config = dict(
    image_size=32,
    method='mae',
    encoder_norm='layernorm',
    encoder_parallel_block=False,
    beta2=0.99,
    warmup_steps=410,
)
Rows from block 2 of the encoder, named by matrix and row number. Rows with one number belong to one neuron. Each number is 128 + 32 x the weight over its row's rms, rounded and kept within 0 to 255. All counts start at 0. Numbers have three digits each. After the name is the row's rms in percent of the matrix's.
# fc1: MLP up (encoder.blocks.2.mlp.fc1.weight, 768x192), inputs 64-127
# fc2: MLP down (encoder.blocks.2.mlp.fc2.weight, 192x768, transposed), outputs 64-127
fc1.115 045:098124165168180111154108112098127133179132129093132102076144113096157117107090140147131142117094113117086120141170101112175098099165109132148162186109158116146095119104156188133177197101153107
fc1.116 154:139081166116107130137120103141112017055122135085137087144096125103115111123137148144101137122097134142130149123130104159132116134156167130109141138105112145203104146092153145100121136167159105
fc1.117 145:205103101133115130152154103067131096073170120099177109109118147105099097039121153082106143109109132146149126110121151154130141141165187077093150142115126124196134125181163168128175145165166175
fc1.118 057:119152123092187140140103117113107129091120026144146134146115097085070107098131163118102072147153118232143064125160133127078084141078080168134148104092167092165120113134107103158102102139153088
fc1.119 186:171109181061121162146146083083119129098174210146150152143154143150065138096110120132080053143142120107171106111159151125162129111170123118119071132112132109158102102113200138185133071161202146
fc1.120 096:091124151046168155159125098140110133073128137139121124134121089082093107146097075111138121110039141108132080120130142070125131094127134129106062151148168131192108144120128137171176133157149114
fc1.121 092:123106114128135116106160117066076113131118158145170185140101120054079139151065126115095025092101126141165122165092088075095138128115111168133076107127160176166121098109149113133128092157141125
fc1.122 060:152090156106140156145109162097114035108104071174135070076137116105101122108102144107110096145106103119125116137134088098140105106126136140088089095168148064128088134137110124100113140140124165
fc1.123 058:143114142103135187097140099113142074136167150148139112130160096054094119107156111120125075149076058144111161145181106120119119099130139109084102135136143149125133183128174083124137127121156135
fc1.124 067:115103173155134125203109135060091075187147108119134106143088120139080128089100149111125120123145125113158074114148146103104151184156035135144094151210146125180140135118157118141148118158124154
fc1.125 193:114120189101137170135141115121140101098172150123178148145149161143047140148141125136084083137118081116121078057117148087115076120150116127154053098119153069186075127123145083179110109102127143
fc1.126 165:196104103128139139125112116093132125063159161132110062089096146160124147119130130130148155110177124139151194169112125170159090120102160099063069109103157169143141123149184070093129072144124136
fc1.127 073:104104113088115162157129140130099096078147136102100175174109172092126150160088140088160110099071164191146100095151117111088095141164149139127111145086109194153148094167180105199195178130078134
fc1.128 051:155100144087162212118106134096074100127127122124154134089104107059111145156099213087129138133067100117104162130102117191170095146088085150125135140139129075135141172158138056135190110093096165
fc1.129 053:140156140190097170114151171196160107139133122113136109155115090091149106126115093105055163136123153137152121152120166125192103147153143137076097158121123093187175153126137146096116152119158205
fc1.130 048:108144078130054163130163189197102107135162109138182137108092128149126130110149132174154074140158117128144101136165175117132173081078123133168094119146120124145136167145081104136100146110188150
fc1.131 052:176105146090118119121142079118122089138088111122131080149136175069084131117108078116097112136078098140117078213127108147149106110157142081133135153143115132123236146125229142102151139189173138
fc1.132 149:156160131135014123161087124164137076067176103080129185136115191055154117056128181100156133119103107129134094153135100110119187134146145108127138152133103199083192087137115104094176111166126118
fc1.133 055:139087204044140146123146147120088134067149147108154143166146062115080132115092144076129085131153137105170119118093129082184112165082080126097097119149156165132152131141145135110172099084149109
fc1.134 056:139151113097056156189140121054092106113160148154102135147076097092152089174075111098141140093164185141138130138116118131109119121129112115149070198137122172061154123140147115123114113109160138
fc1.135 165:172166077126070111130098151106139137067172082106176163099131199129075120131077121133122155099124164130134151142101059142150152151100143147055093096082170142183147065172142161155144113117129163
fc1.136 167:081156116119130113168153121113120168125141163088124168174142111127107147093110086133151160131151075096118106176142093057108150134100109116144149118138183187108148094132091142137177115163158117
fc1.137 063:191159142069079160164108115099106127076091108152184103124084141104182125123095149112110092115083102128132126126066155141117128119168121151145101164113149160162077137106151132138159131112146126
fc1.138 056:150125102102117165157086116140094093092090124157131087139105111024093108078111099110129096082096150094171097122143081088108134164120101071062092140104192134156171149163098142137173115146103137
fc1.139 072:142168128117134191136098153106068136101138118099149145173149077085101132139136132045151144120160106172179152135134171094111154121161139141126118140133152156128106151127185148136181117113084134
fc1.140 169:044162096085117129127108168160139128137136114122153114212133159101136106025091093148081147104126098091174135185113109027095157149070127154133127155128144185109143134143130183132163144116172073
fc1.141 067:159113128110139215157123230137091154069115139138129118117111127105085116110128117108074131086115137174163114087164139139151113102148150130069120129107188177166125171142187150129142106117096108
fc1.142 184:131133105146090196115101132048126059169160129138128110155133139121133134084145192087047110082129144134175129171110116120085095127124119096144135117172128105141126091177104099083100124158124135
fc1.143 052:118149154104090133159102126110095120159163105111088075142071108060111149048107164114088074093123127161156083130104117089139093126114155115088061127164166134119149174152196136137110079086146121
fc1.144 065:160122120082075189189095103105140085120171083145119146148104136051076101175098139087077113128118116165149142145132109114108166129116116145132106124159151115140191155108104118172116116156103217
fc1.145 053:152127137131084192159088099152133111099075134107157110142038154092159124143037104134091114087114116098138175104119071160115128157165132125089071086150108182176156147100140139141099136153148122
fc1.146 183:116168134081142161115146112123145068060140163150139093144109149115111099096090107122144078140128115117140135099148145100144121123106179151141097126064160198155130168103176144168185058094129136
fc1.147 057:119139155087112167093168161168145081144129097118112132140137149119089104085175157151104105095137125108153097081189170163085088169036112053069067130092167085133135150158095164097161137144109104
fc1.148 059:120138114130103122141121181078140126093148132141146085103131143123101126083109129098080156104145096189111104191118099114083187126082099117088156128165127094179118119086092175128114092154113095
fc1.149 092:139126133041104137132125076095074150094132132118066097153148067068080116114079168079102127061133098148152160145161156139121111092116179136152104120106193151155113202117135095157186067092111142
fc1.150 050:132105095061104182112119135099113130086113141170161096138088125122146064104127182140108076143140105113115124163156123092080113065130141127080131171154136194110130104060146133165119159130123172
fc1.151 059:118111176147103197142138226098059053090125096082079107159106147057128119113108141051133174115099076159153131169112153155089127109143110107101127166095159121191174106118168173140160140089150157
fc1.152 128:092124094093090164150091084162108140087122121115135176121135151094111088087109095081077135122104102125172123148138171103110093098170183126116101149086142124114157115182110149120135160183142105
fc1.153 075:129056129155141166149135158120098132087195090126113087176035126096047105155138082086117052104100157124120098095160115137155098128129144110145075084110122084149165193075138124128126108128143131
fc1.154 048:133107148141101187088134129133123135131139140116095111187177121123166082085130168146056122086167090135084122200118073153102131132147111130188085121129115130093080116179133162140079126104177144
fc1.155 052:083128097134152179153101135106145067104140133166130136104135135111099098112079089113087105168163089157157116129155138158127150111136147084065089081136181174153127172093137135131095167153105107
fc1.156 192:150099123107110132127114138117140157152208179135119134171156142116164145124097165110141115143152168101158163105124156138115127121104141097182084172120087212110158168085172137098109056071157090
fc1.157 060:128133070096086107164128117126103162144100110110116125092064155071122133121036150123141168082088155155163120146110138119107135178150188118140092121121168161130157088165133149142106174162129154
fc1.158 184:157121078078120145117159107090094151110089132179164173159142133122102143139089110139126085104143132153143079106167137149147079130158170065065136113073112146209121114191121168096121172120139124
fc1.159 146:067142159096120144116100123129096116158102118088137107207154061086110095136145083146077093146080140146185112152103142063141125121137059057147147150181135137138144149076088168150154200106121125
fc1.160 046:084123169152087182142144107113123101096080105158135107152121093122065094168101144144097036163131133135119126130131134153148095115127187088131065167134088101160109180097099114122142162171094135
fc1.161 152:209130134109083177117129122103155161094194124085129149151081136118151139101117179085141121129126142124138137070121158161107090130150169118150146131044116178195146140159159148110072145095080119
fc1.162 062:131149050126151163174145126103076092137082106126176101110100118072149123162057159092063091090121082112119065155135098132070169126145156088086124094163188143167130203118172183109183139122173185
fc1.163 049:106107120154130163106101130134074167105162039111132204139073138083090088144102091122153168201144163143149193090123139070128132148119178094163134132181113172147154200101150119140077188106097112
fc1.164 069:177068114119165228157153137094099086168175180122151064122144116095128093070080107059147127098111073138177146147153115117107210113167121162080116121106108114107106098119171124112107143165075171
fc1.165 184:138143126127103136115134169029101090109091129188132077126099109123129151107084193102131105125167120181159155150136195090081162115130099150145100134181136160103160182169241114127143094095113184
fc1.166 158:164090101066103116143121145086119085075070107150118148148099159142069114115100207147077068139109113084100079127109112133137128139117130129100072109154163129167154093152155170173181079177152086
fc1.167 171:127096094077089109118138065107141088099107189116095128124156111107144147072123128170141131136124056106129140112102133137132117149181098106114120142141096176126146163099126099155141114125205125
fc1.168 051:135148116147063181147129091118090173137186124089149068133179155125141132141103152048069104085167126175092111196129139133063098116148153137110112115168164132152122127160163168143109100087179084
fc1.169 046:110111112095150212150125112125143106121080105147114056078122164069127139056119086062114152108109127153185130187145155179081170129165128109173158112104108159189147140057129129178102114179113089
fc1.170 066:117139136147121118169158114113105035130098122108129120176171112073128130136118141154132059138141131169174129135110073152082090164158127125137102136176074149151118139119089208167112125166154110
fc1.171 055:121192131135137150093138141109078154100126115087150119154164111074119045106121165063157149066140067134131119184122116144067140104129150099074132145114151159115171112082137105095156105188101132
fc1.172 088:102141159157156149145151154121084071141071099123156058107063086070101102181104067122130091146088080140129140167146110099124175169123149141148116134185175125153114176092131115156087159165092145
fc1.173 083:166142117100148155154119138053081083143137084069168104171058104069139139084149129115035124111095168161186124153119092139141104124155128116078124121141173107149126147122120130107182131121110132
fc1.174 153:163123096142154129141147138121140110054117120140134054060148119122098124089140130115168151138158101100109136116128172190111165149136104185141146136142142068112170111155132125121142137086057116
fc1.175 185:139097098158151119133164124125132024132070152114168138109157077139149126115169157121115114107065081159139160161091116148091124154094141135080127142147141104154106112146194178113175082150122115
fc1.176 117:113159096104131099121121150117121103131110119197145077162114079041098155099099101093161141131117124162172089122117151066100130122109123126169084125188121144112152178140171137145187129108151131
fc1.177 094:089119079095082150150085075156117107101107120153145109195093164053154103110092099065077142147080179081183147200143153116097147171132106132139099148146139135111133201148136143117078155130170163
fc1.178 055:117128125058070158153155172111068139112165148120139117161113134023120141122049184090126171131095132128125182139110111120051165119168096139123100100095120131169129135105086055195152123169150110
fc1.179 051:164144073083148101094125092124105102079130092149113121128147163094121111115099084069157054113182073085081132155126129180175200125113060131066120101129142182168121184175085060144094118106180079
fc1.180 061:135147083116107198153145154145099135092137092145162092148123107080081091127116076100127091155114103099198128141145116026106090075135103141108132123102102113149129128111123104127115155104125156
fc1.181 132:117170128136117159123117154066123145094094131143157142199111086094123102169089115051107099100163117133131149171134156073126094117102124158122075105150134144131108175203170120132168077075110142
fc1.182 112:213086063132069090115095166152061118127111089137107069143070153082145145086158144098168110109136123090145106166161067138140143163108107100055112145103105120076206122074108109122133135167105132
fc1.183 097:174143126129142126156113191145108100159168097118166153137100186097152077115101134150086106123087134148139162172104096108122146134106124116078064113134186167133108123096185091115091123142166130
fc1.184 051:140117157088147187124121149102126106101096185177120115147110100124132090108128138094147113045087112147160075142122155169116135089104080204131118167143171197075100133133117179107119157146126139
fc1.185 053:073143033112076137179168119104161161095162127115148156154172146104137132100109091097096124129073098083167124079095146142115130116106117087076164082074138088101130111140172117148107159063166136
fc1.186 058:139115124150131175126194144111118104124085155141166075163044102118175114154087092128111155049144125165154092158143094082127160166112152102132118105179125151121110139150155158140115119145155127
fc1.187 064:136142125094155139118112113098134136135048144188142155128129115116105122109086125131077100083117134132123167183134127165150152117156121135132099202177156184169189174158166121174201114123191106
fc1.188 072:162112104107097149128115144084087066103175025085130095091109153080092082102136095120101124107108046119111124146113099081149134093121140202059130103150141103131112114133140199080075137109068140
fc1.189 092:150130124153049161124132168095122050113193109115092172137089119099115094082093180062096161105099095110135155109119124107091149136200156123096113107127136091158159095194168154119143107149078126
fc1.190 079:127156093114114113136031084138111087129117088190113151120124082060123144041134102114125121097155128123168104155151146113140101114101143064095117140082125121165129070112144143132179140141098120
fc1.191 080:124134112141094143151104141099100129028131077111180118122106190075092130149079147117094071096126066040114124141164152106076128127096143146137049093117161124113154135161171130179137142106108146
fc1.192 056:101102115080076196124112152112107075103113173123109123170063110080119088161125113072121117098101105120108094120083096133111151138128178069071147129112151128087128109095132107091099118121149149
fc1.193 063:075140101107158204159132106133107111145110183153136110111118148069106116117059159060080087133104120133148082129087122085140141131111117136130088061147125144173118155105114127143135113147156182
fc1.194 059:083130137118098153150095101106110137065163129103140149171126182031102123196083100054129100129090153122148137163129120125058169158160126182099133127158175156136164175090082088130084111144147118
fc1.195 080:111136117077059166136098061096110114093175089160124133083130123096147093070118147149114060112125168150101107114118092054117116138117126127111135137032147129138186115142153148180166116161172105
fc1.196 057:136154091128081173116088123134151122065119080040120074128125124127131081138091150063091112103174085135129115158110107128117093102110160154119139121139128147125143172093117102114166185148123163
fc1.197 050:149133153119142173118121082096171137111143166159141114123104087063124129055126111148095125175124131138152090133103147145163126116049143142093088177062110135198161101121165183095177106135126128
fc1.198 059:099197163077104164152114132102101149085096110107113175170157095118070061150044115091160083101106152141115143123125150120098145114137156158088142124106149083140172147147128201127122147125134117
fc1.199 057:093148177115105186193103128181075051088160144116109143177118116092157077140077134133111137142124111118168070121108064108177155130124101153077140121146132131128065160102168154115135205147164093
fc1.200 051:107149062148122174139139079135096082132135097114113160151103139086153074071079079122109145145163116166126095107125098133115088119113181141139129101175152084158096140162173179138104144227127151
fc1.201 048:127091145125108209133080112166110153090098147094095101115119194108158121124145128111101130170135083161152122162127122083105169097149144120075131114079174104109149169152096116137121121115111158
fc1.202 060:141140143134131191108121138103107108081122097161082113129092152086088122115066145087104077051080101160189139125131098121090175124163151162123166105136109124110181145123122101161111070135115137
fc1.203 047:183160073085073160104133131127123050163136143168206156149072142046142117123127137079119145063076141169151099154162148124178131159132125175138174101135104148127165116122139143083170083134126104
fc1.204 188:045140078069103156125176067123100068127096145145162184123159164116128120112068148131104152102066081121160139151106106108117131133121113112118063124169129145147091109134140090097160049178209144
fc1.205 050:152127128064058146121097138113088063099171082112143114121160194110148099170070119121108145145192153160095122165179149126145117150132157125165149158081186118131130085137161097159197175183090097
fc1.206 070:163081076117101179091105150103112096106148134150150110141107126072094141091079174095130076094144181121161105101125113086079111144140148100086103120119141126150166125093135163186146144140138161
fc1.207 187:158061149101125129129072173138121128142147154155083071226118124122095131033118084160113053158165115099157087112172145104128112160162126151107149127102083130142162172103137122175110185108116113
fc1.208 058:115119077147139175119086130081064150158130134136129114143138166065139063093133090033132168133094126095123160147157125134124131115131104115101071120107138151116136115132091110175193137128111133
fc1.209 054:096161141109138145116174229146107091096111118134199101131120128162164089147088116102099107173114158103116083120146148054119093125164169150048073112118114150141175170097154125129114127120173164
fc1.210 151:149160127113137159128137083075146103144195171105121092129085120121139093085094118114112104136119095119170152104152121133130147099135152123102129104095118198156103126096130123138157092100149192
fc1.211 211:135168141121115120136087118086136149124186201132083188104154093134083116121094150125138154131210119127110083085140112168140200127167083140136187126170137069151183109142100152135140153149078121
fc1.212 172:134135157157113123158121080080096087038148137138162092106128145130093133056125169140070136077139138163141135139119188066135210130129060150136109099170177072128142122084145148147177120148075192
fc2.115 055:122058136132084114109100164122179129120116087136120106112146159140134182108142174084135172102174120093095132095143089133138134100111101109156099116181165130150175156114160137138133075127124159
fc2.116 151:130127118151173149134124147088142140165134098156182096128071123129179090185104099097123133144152170143094172130133150157120110095109114133139165136119117151139093131084139163113054151093090155
fc2.117 138:189128083160067085120117174113082132193124055103128166127153086148169156162149153141119161070111146085105061117127090196143111157167129115121149131129089116105146022127103179095203103150175140
fc2.118 066:199143171159154123148126192164130178128147122081070103101125146109136123164116134110140168172168172095165178141097106108129061103174148139141091137141093103106088138067107066141103164162138120
fc2.119 163:165081128129101110109134124068106135155106124203151133145126078136177135151127140109119094117094200113157050137101081145135138125175113121102146170084105151107148129157159157088157103164163127
fc2.120 095:090197164119129137136088109102135134186158151101102214090131080125122095140154097097098126092196142056157097135112117109122124130187140122118135129078124127109165086096119146104060152100132132
fc2.121 098:172172188152096159175109162084088177097108145089122124137100151057155145168135123091146115135087152120163161138190183097101065090158108137150080152147077080109156141107104065122046109105137170
fc2.122 066:183120151190184120110153146143134158161168158118198138150107142179136182134106137152073106110124080114110082155121118127105113133143123097152118147136123128158121195147166191069172151126130160
fc2.123 063:135088117139179100089127191093118151162179107138120124138183093141079137040085101134127182139181041131112152097104098131132086159128170164091163116149115138103080113119152154144096133110081169
fc2.124 070:158153118237200099118116128072109152141163087132125085128098127124144145160134105113136106075137149126084146194162094132106142086118132119112116130171094099067150101098106125110117123161158142
fc2.125 161:159120165112130128136142079100138140061128101129145080158085111121166158153151099108106155128083123127154165171149132083131078106161124121165127145070113143112104148108174108188113096151141142
fc2.126 175:118122121144117114132122107152123128161119127116133172195093141147193150166132109082145129120118149055136115118153155121102143108207092096225175166137076156053140134106130147115089183127139102
fc2.127 083:122142088154104143075116135102080130158081113189059135095198124112128180093054124094110135120154139196213166181115159142186152149113144156128141151098159120151150121128151111101147093169143055
fc2.128 052:116098136092131100144121085091084170169165079120131103094118082065116121132140155081170174154133126179183145113115114151136095110152127152115176206090115134182110131154080132136121120205151105
fc2.129 053:119133145175156098072192111132142182089136124117144095127107065082091109100161128122091130130188129121093140105142119105129136172112106135181099141148090192063139129104100125147132095046116143
fc2.130 056:116175205105129078109087110101104123093074161161155151138093182163133152206134133129065122096153170134141093146117064116100181119146138112087081107103064074159160117125150153102110120131116099
fc2.131 060:161153207139142117114138115084164136092141174094144153109123140117177153121126120074156078152101125143147138209149021137124139166151133125113144154170152146141100089119122111137103169110062152
fc2.132 150:202149159142161088103125112136124159122148078133147135091141138164087154160162119177170128138160195082104079103134121137175139157140128164171092175132122106082177097129090175159093129153135071
fc2.133 059:161138100170163091121099108149173134034119162135128091083110172204152156107121121093146149142120080142124106137104158142109178166161179143148139097114119123114081112101131130098175176173052112
fc2.134 066:098116136137115109083121072098136090133094104093165127116103161158177096166196157143111150143146203133096101114072129116135125113136132099116103107121144131115115096144107079089121153137089105
fc2.135 166:097151112130083109173111110103167090185127160135080125154104118128183119100090116091156117102141140085149126144190154104107161084145130131157192144146125171045136116111083134095116153175143117
fc2.136 169:148106164121092141156104120165171194081168097080142132102076179123110091171190155116111140137129167132093171140189100184175059070161132095117132096043120148163072087133106149141077175150158103
fc2.137 072:133061136180107164157143169124132173180079148149105140158132102073144079198148107069167136100123142124149162122122194158126104105130093127129080101160140084128116126132125112102102126191146149
fc2.138 059:153147124158123156155134125137169133077131116134170130068132082136127085131134103048188116090207090117168118107129172161097182118129092196102137085174155081122160148166097236117169087146076154
fc2.139 079:119115130190171201165176107128098141136179154093228099094149102079157142165137126088090173102143112125162099157159156181117138121147140159150119089153105073112117153103111143100089107065095142
fc2.140 170:138154151102078088142135057105125218062146181101137084118087186082158145138164183139117174102101152053168108130157126143119117113166117080139120090050094161123137117101115115113121132132119131
fc2.141 069:139137160181097105125078101092096064124169166106134072120131101081169076185156114101110160109142124090153125176126034142115073127132160171144126131110098106144126131100110095088135075204131145
fc2.142 181:147113096124077084183076145114155105107082102072114124111136206154163113100184151151121129166122126107122123118087106151094107097151075126112142104185128109112145114134088114098122190156120133
fc2.143 060:106121103157169071107136151117166133100123133072136106111072106131140119136102134180127184159168124114078165119158168131119061111122066076146129067115147121062124138072140102108103144085129141
fc2.144 060:118122121150173125080157149139126149148079136101155134142120103131147176172110055095115195096155167126173105141144108163145172153112153155102142129123102127134128121133170164136135103148154155
fc2.145 055:136124116131126150096239161083086117159165067180095133202097168120178169162094102126099188146137182148143141135191106181166145177125096158112070109127119134145153132142139116138154131106100130
fc2.146 166:178154157133133154113114088081083152096155083100177123112144130075113140125217111086113149071126132119139108146138177143106090120109159108142179115132138101138086115164092116153133127116082129
fc2.147 064:146130106177138127120139133116118119116171160104141074140114126098148085196128127045081152086175124118124124088138149146133117085099129098139170121141121127142110204106174160083189123069094111
fc2.148 065:161181140085185110123147087148131195043111130135108142161129060091179126115151089120048080144219192129138165120129131153101099137108138099142144173121172138116125096125096086119109152137140064
fc2.149 100:139153133113145123112095144129148164182098055080129138109141174147185184122114114118115141130078043101150186119169182128103099105152144129143081147161088074125123143156072102117136167120098149
fc2.150 059:078135089161124086118156107157150121176144120169169214111069103128145126189175134102096147118151106084116059100110123166142148132119138094133137133133102095149098169090160144077116144157158052
fc2.151 065:123139100179078105106086117135109157151153134168121147133113064150162156143105136140109130136164220059129115141132083128097088159145102091114101125156105150057137138185118198081133097141176089
fc2.152 124:224126111213111148144116107178151174124155105110127131129125098112108117141189146149099149139128166124060103140125115168158134098158176131136111151099143106131111108141143191079111142138090099
fc2.153 083:146180137158135106125167116128109115147122191145133127100140147154082117149112136129173086119104159119108089150151172135119165082176074173102107072175083053127090080130114044125194135167133147
fc2.154 051:138138153155133142123109137127134150142130120165179106124134147124112180093094119108143138170140150105130183201132054126102101088103102084156129141162138091146201111155130138093098136131129149
fc2.155 056:130092119092141095098142110103132119113135134102163163140109080101177156166103180136059149102135176086085130122120085178147103139174090116173190096188085123129058124073109125047126133158191077
fc2.156 177:100146161132162121136137107186128075092162113071122120072158138116059135137149101116155153145111158174120180105100163160147147115120106129144142125182195089153150140092066069169088157126080140
fc2.157 075:145157150130100139086146121132129172174112158122091094178134083097214159120154100068124165081156108150130130112114154116139098091169138135136164154122069084140113133078098125128121121155125148
fc2.158 162:147185126120157150159155140184135109130127080127123061150105089084121092131123133115155085128126159110104122137197168197171136099115168118079157133103120136108147152108106180095116177154145142
fc2.159 152:133086106151130118111116158093097127136121103186118143099068146119142148133083179094179102115137163113086050153183098175147207148153163180153160099117112154166138075118178118105146101179121150
fc2.160 056:043179137147117109102141149095159154155110113144151067156117106138162096120112123139134131115049105097106069118098112112092164151103110140126155144073183156090129072146131118154115114095111167
fc2.161 147:119109131169154108092100143164108162167092089153119159179127123149200158205156138147153161107071084100075157084070096125110095156162141158153141192161125125105115146176103086089089128135078096
fc2.162 078:116123100176164141111163095077157159097100130147139075119070097073103142141131139136167141082170146133156147171126124140102098131086145154111088111102125129163135144148130101113120127051110086
fc2.163 057:135122118105154109084149078158107145159090112160075160109106161140131140190104157117131181174138155158090122132149082162116062137060157118179170127161150131073120117091168178185094132163091070
fc2.164 075:126125136163128164173128123185143108164178048127071074135146080097136155124158099107082130118144192131116084092143122173106098169153147129136232103160105066154153128093043121097074101131131103
fc2.165 190:142113124183115108105097136128118149151095119152183162115130138145167137176181165128106112092110142127088077108091097161138112121224153092093140127146047084144128076179125137124164151096115133
fc2.166 138:180100122184119141167176177166164194087155122162112095102109106139074082160128202085157153134107069106192119140189141094138116111129140108115093128136087077146137076099108138131146060167115131
fc2.167 171:108162169141152138128127147141146143135118118102136141075132105136115134186186127137166159127130101121061139098111169180157127146154131188121175123123099108082115142110053117148099097097104184
fc2.168 060:128083119117099114158178066118124148162017121151104102139144126122178174129174136132137135142158171130134104127125101131112108085144158103112171125061130059108119108138162115136154111127134155
fc2.169 051:141136091172150176124138101179125166088208149127146126160110128163083144188130154149134124105096119135151121130136131130105133082140128137175066102099169087163112048084096143128139077086113150
fc2.170 073:122173149169141134158141160120138190150121153136140172143097125080099133177144149104131127145164149064145080134139187120165098144155044112146095115137116118147112142103088096128094143115134177
fc2.171 062:136147139175137176087120179156107116138119120161108097158122129164162086126138104160118109179129122143088146172152133119151120143121146179134151100159044100066105083123141077150115129096120144
fc2.172 083:125130154133100159167125090116071141085142121110089139149144082147128141113127123096160192078140111101135124122153160086148158099140189135131161180124135133055128123098131060133107103123100136
fc2.173 084:132115090128163113128132132145167123096123121167178116158119170119122102134085174094114121136191083104108149109166199136152156141126119173193176084128126128106122175139154111104129122067110170
fc2.174 157:133183156155126135146214138107137173119150099143108110086129117099144119178140170113173126140079115072128084120147168174152125100127099127148113108150070075093162074130062135118167079146118121
fc2.175 187:113134161132145113128153132082143117122089121160168104069130119177130121197135129100140082121116157132099080070143180172138114104181091095151116092157099091095117108141147131162125186102109147
fc2.176 125:129164160150124135153174119149164150106095134162109105095061173144131115201143175088117153149089103158129155160134139129102111063145149055165073164132097116085107079138174134156168091125113153
fc2.177 106:144113133153160106167090067126140177108158177091087073115149131155123183126210098078115136059190109108155137110127109177134109096142172144160139094118082135098128125127120119103140096104126109
fc2.178 052:120183143091074105092070135120125111124146110159070100121097082064172117136114088134100153148177137183153119138123141124129096157118185171122108161102045178073092163135170087085098159087162100
fc2.179 054:122112146076128100154187143092139084177082125140093142101103128144154198169122091164115143188135113145084186145094155139141087128078147148194078178119111104133089102103125140148177125158163115
fc2.180 075:093170122116131093115149122062161133151122143096113142113151107114173121134118183101105135070125105068106056163188106122125086120181127137111133171110107147127115155175125110121200154103148088
fc2.181 126:161118112119089124171130139046059131139122126111151152161148156117161159100131108123099077082093150205202103132075117114063110179168137124134167140154087138153118103202191110123176179117137154
fc2.182 137:110112200147144139151175161149121115180163182119132066216135098085124147174139119063139125133114134115104145101164127117120099104146139116160136121156053066162111145087145122118138074144095132
fc2.183 095:158133171146171186161215119126148186115149104125131160103102103106146114150109148078188135118095177131110170116153123133089102093155154152115145088105138081132119141115132062193130028149117130
fc2.184 062:116123112133128116142111126124134150128077108092174165143087108140168120130081140133100160128168156143128123130132107152070116159107142155166133102096113141133125132123097082140166149059109123
fc2.185 052:195122166099118105105091111083124155197060119082137109142171084124107144131139075194148177137140128166120118128100147144155065122129144188122135116084077104174125131151124139108204141151144143
fc2.186 063:124085124129124106155128183150109124105100160128145139137107132153168062178155156142137144110098169106054108107117126131211065090159141124067131118109123088136147151157124122150092131122094113
fc2.187 064:143095102080077136058074031118138095150119134142077091117109124205171147107129118153120070164109168109163164155121096133157151107198112159159139139120116170181128172112158006102125149127143157
fc2.188 076:185129125152132127108133158135165165095169069140135139149125162110157119183128145117101162149194125163137153186157146134162106116143122172144121120082134148101123099172082144126149129080140091
fc2.189 093:164158119128180161112108140198109175134133129101140135120142117082144136126090114112113131095158132181108146064116118081095100133078139141128156139105186162084136107164102136129098196097137128
fc2.190 079:126132113095147174107078193189111187129124108145073104139098152132125170112111074091164099133141113139122107166131134162130107152140140155130079137109140048069141121142085133080064144151137119
fc2.191 073:129130178127110085083163127096115134068083107101163108103081134156125169138092156122133131098099103085191162144092042103091040196138133140165073159117128155136107134184119143121128121145170129
fc2.192 069:097118152141107128113150068045081106108105114125170093163170097157087129114105077148065111064216139171144103169103047080105165180109127076138128125128169118121164129185150168124136161105155116
fc2.193 081:162137158198133105178144051105202167109141122132134117097145131132109105150134082111155149133113143136145088114135126135185176163080121103069189090076110123162139114065130158161155145184135132
fc2.194 064:083117129073172148165110182098097097140119140128163148135126106148128092130097069062154079125155150130140126112152178103142129082130114132148109099138135125116116124139112159194130134048254100
fc2.195 081:154085110055101124104190149120133132096119131096084134123163095145140121044123085136175135100166142140157147168160124152157132157166160116096091123158129143110077098111131096165135124203189171
fc2.196 057:105176141173104087098175127114116160115096172099108146148141117150215106164181087128196147169093154119080133134112166147143036124130120125091149164126118190071110151146150156126131119159083181
fc2.197 061:108072083117141094124150150125128075199158116123142095180127122176115124158160137139198123130172151158102173084162115141127074151170103138102098168136135085069041156165156104096125180096119171
fc2.198 062:148173154122121110060091201143122122131116175143154098111112144115152128155136142168142097159104115101078121146100042061138130127114153144071149166117134129124171040120138079142141117121135129
fc2.199 073:095174146170131100166129168111128134119177158124136082109088146083113195129176132095099195134112141117171177098116163102148121063196141129142211116123100110147118132081112107141150123073130147
fc2.200 049:193111174139164133074145155141110149063135173188100083073149066135129114125098141127164089052132121156095126110108139117146152126147114157157107122124094099152151137229077114104117179130083128
fc2.201 057:119196210134126128089170100114137155134135108122167112140139179104116174176177126132123165114076174115158064096149140079143107152142140138175177133111109084117118146149141088139122159113138117
fc2.202 069:121078130109112094137113135206128142148144137108098134188092168083177152141163167056096146106142128149125162122171130147159132096101117147139100119071182069070120129094122139073123093121115111
fc2.203 059:071196089145153109115123157121112168139113124134104148133188151092115151140144076136164134160164097082112212096089085110093193105121114141127113141119164117089125076101134117153072140118194088
fc2.204 177:077176134146148084106171110178146131103071116093129145107154146161083116182126109129180139137103071076093127120120129153117137097126128144165096125143096085137129109123047080148148086147118146
fc2.205 055:155164163225124116116118089157113190114159158137142056192068077073143173130173128142135201125139083059065159137170126139101147107161129148176045129101126125114124118078106104075129092090127096
fc2.206 073:104103177219189162071062111196171085137143121144132144129216153082150119145160139081133088113117108162196149093095102115146115163186132120123125158155062105170109120112117126128098132108154108
fc2.207 180:166105104145102138152172149160146195137104087107122103091137143133103106167114125136157151144068069125116134100124143156143086120115117080137079105135118055100104151113121147158122130131108154
fc2.208 066:114118191146107137138099169129179181179141111101163152165169140090084184190213142135089158118106157162109121122160145147151069107126198111136076059076114120135151092162168131120119091124101142
fc2.209 063:169116109188136115142204123105118150099102104139088119155142033142149138111083107097140164114046108089164142143161138140115175155090190101145109144125136076132125131165090076136114083142147134
fc2.210 153:153100168120163149096132120116102157074154090128117034113104117087117122081152157102115124099133151108102144108145144132085115155111149144115169128081122159138105121091104123132094120152085131
fc2.211 195:169098119094126121159155128096119143078097083113157069197082121127164121158120076100110152108053140119171163149157130055116059106145142126185103127072127168095126158110200099132111159117164157
fc2.212 170:188136113147131141122144155152159159184098065161176092169145133080131090153140145126157156110120107124089141086156204157163094101128139114168156114146050057116109146179106080103096196152087123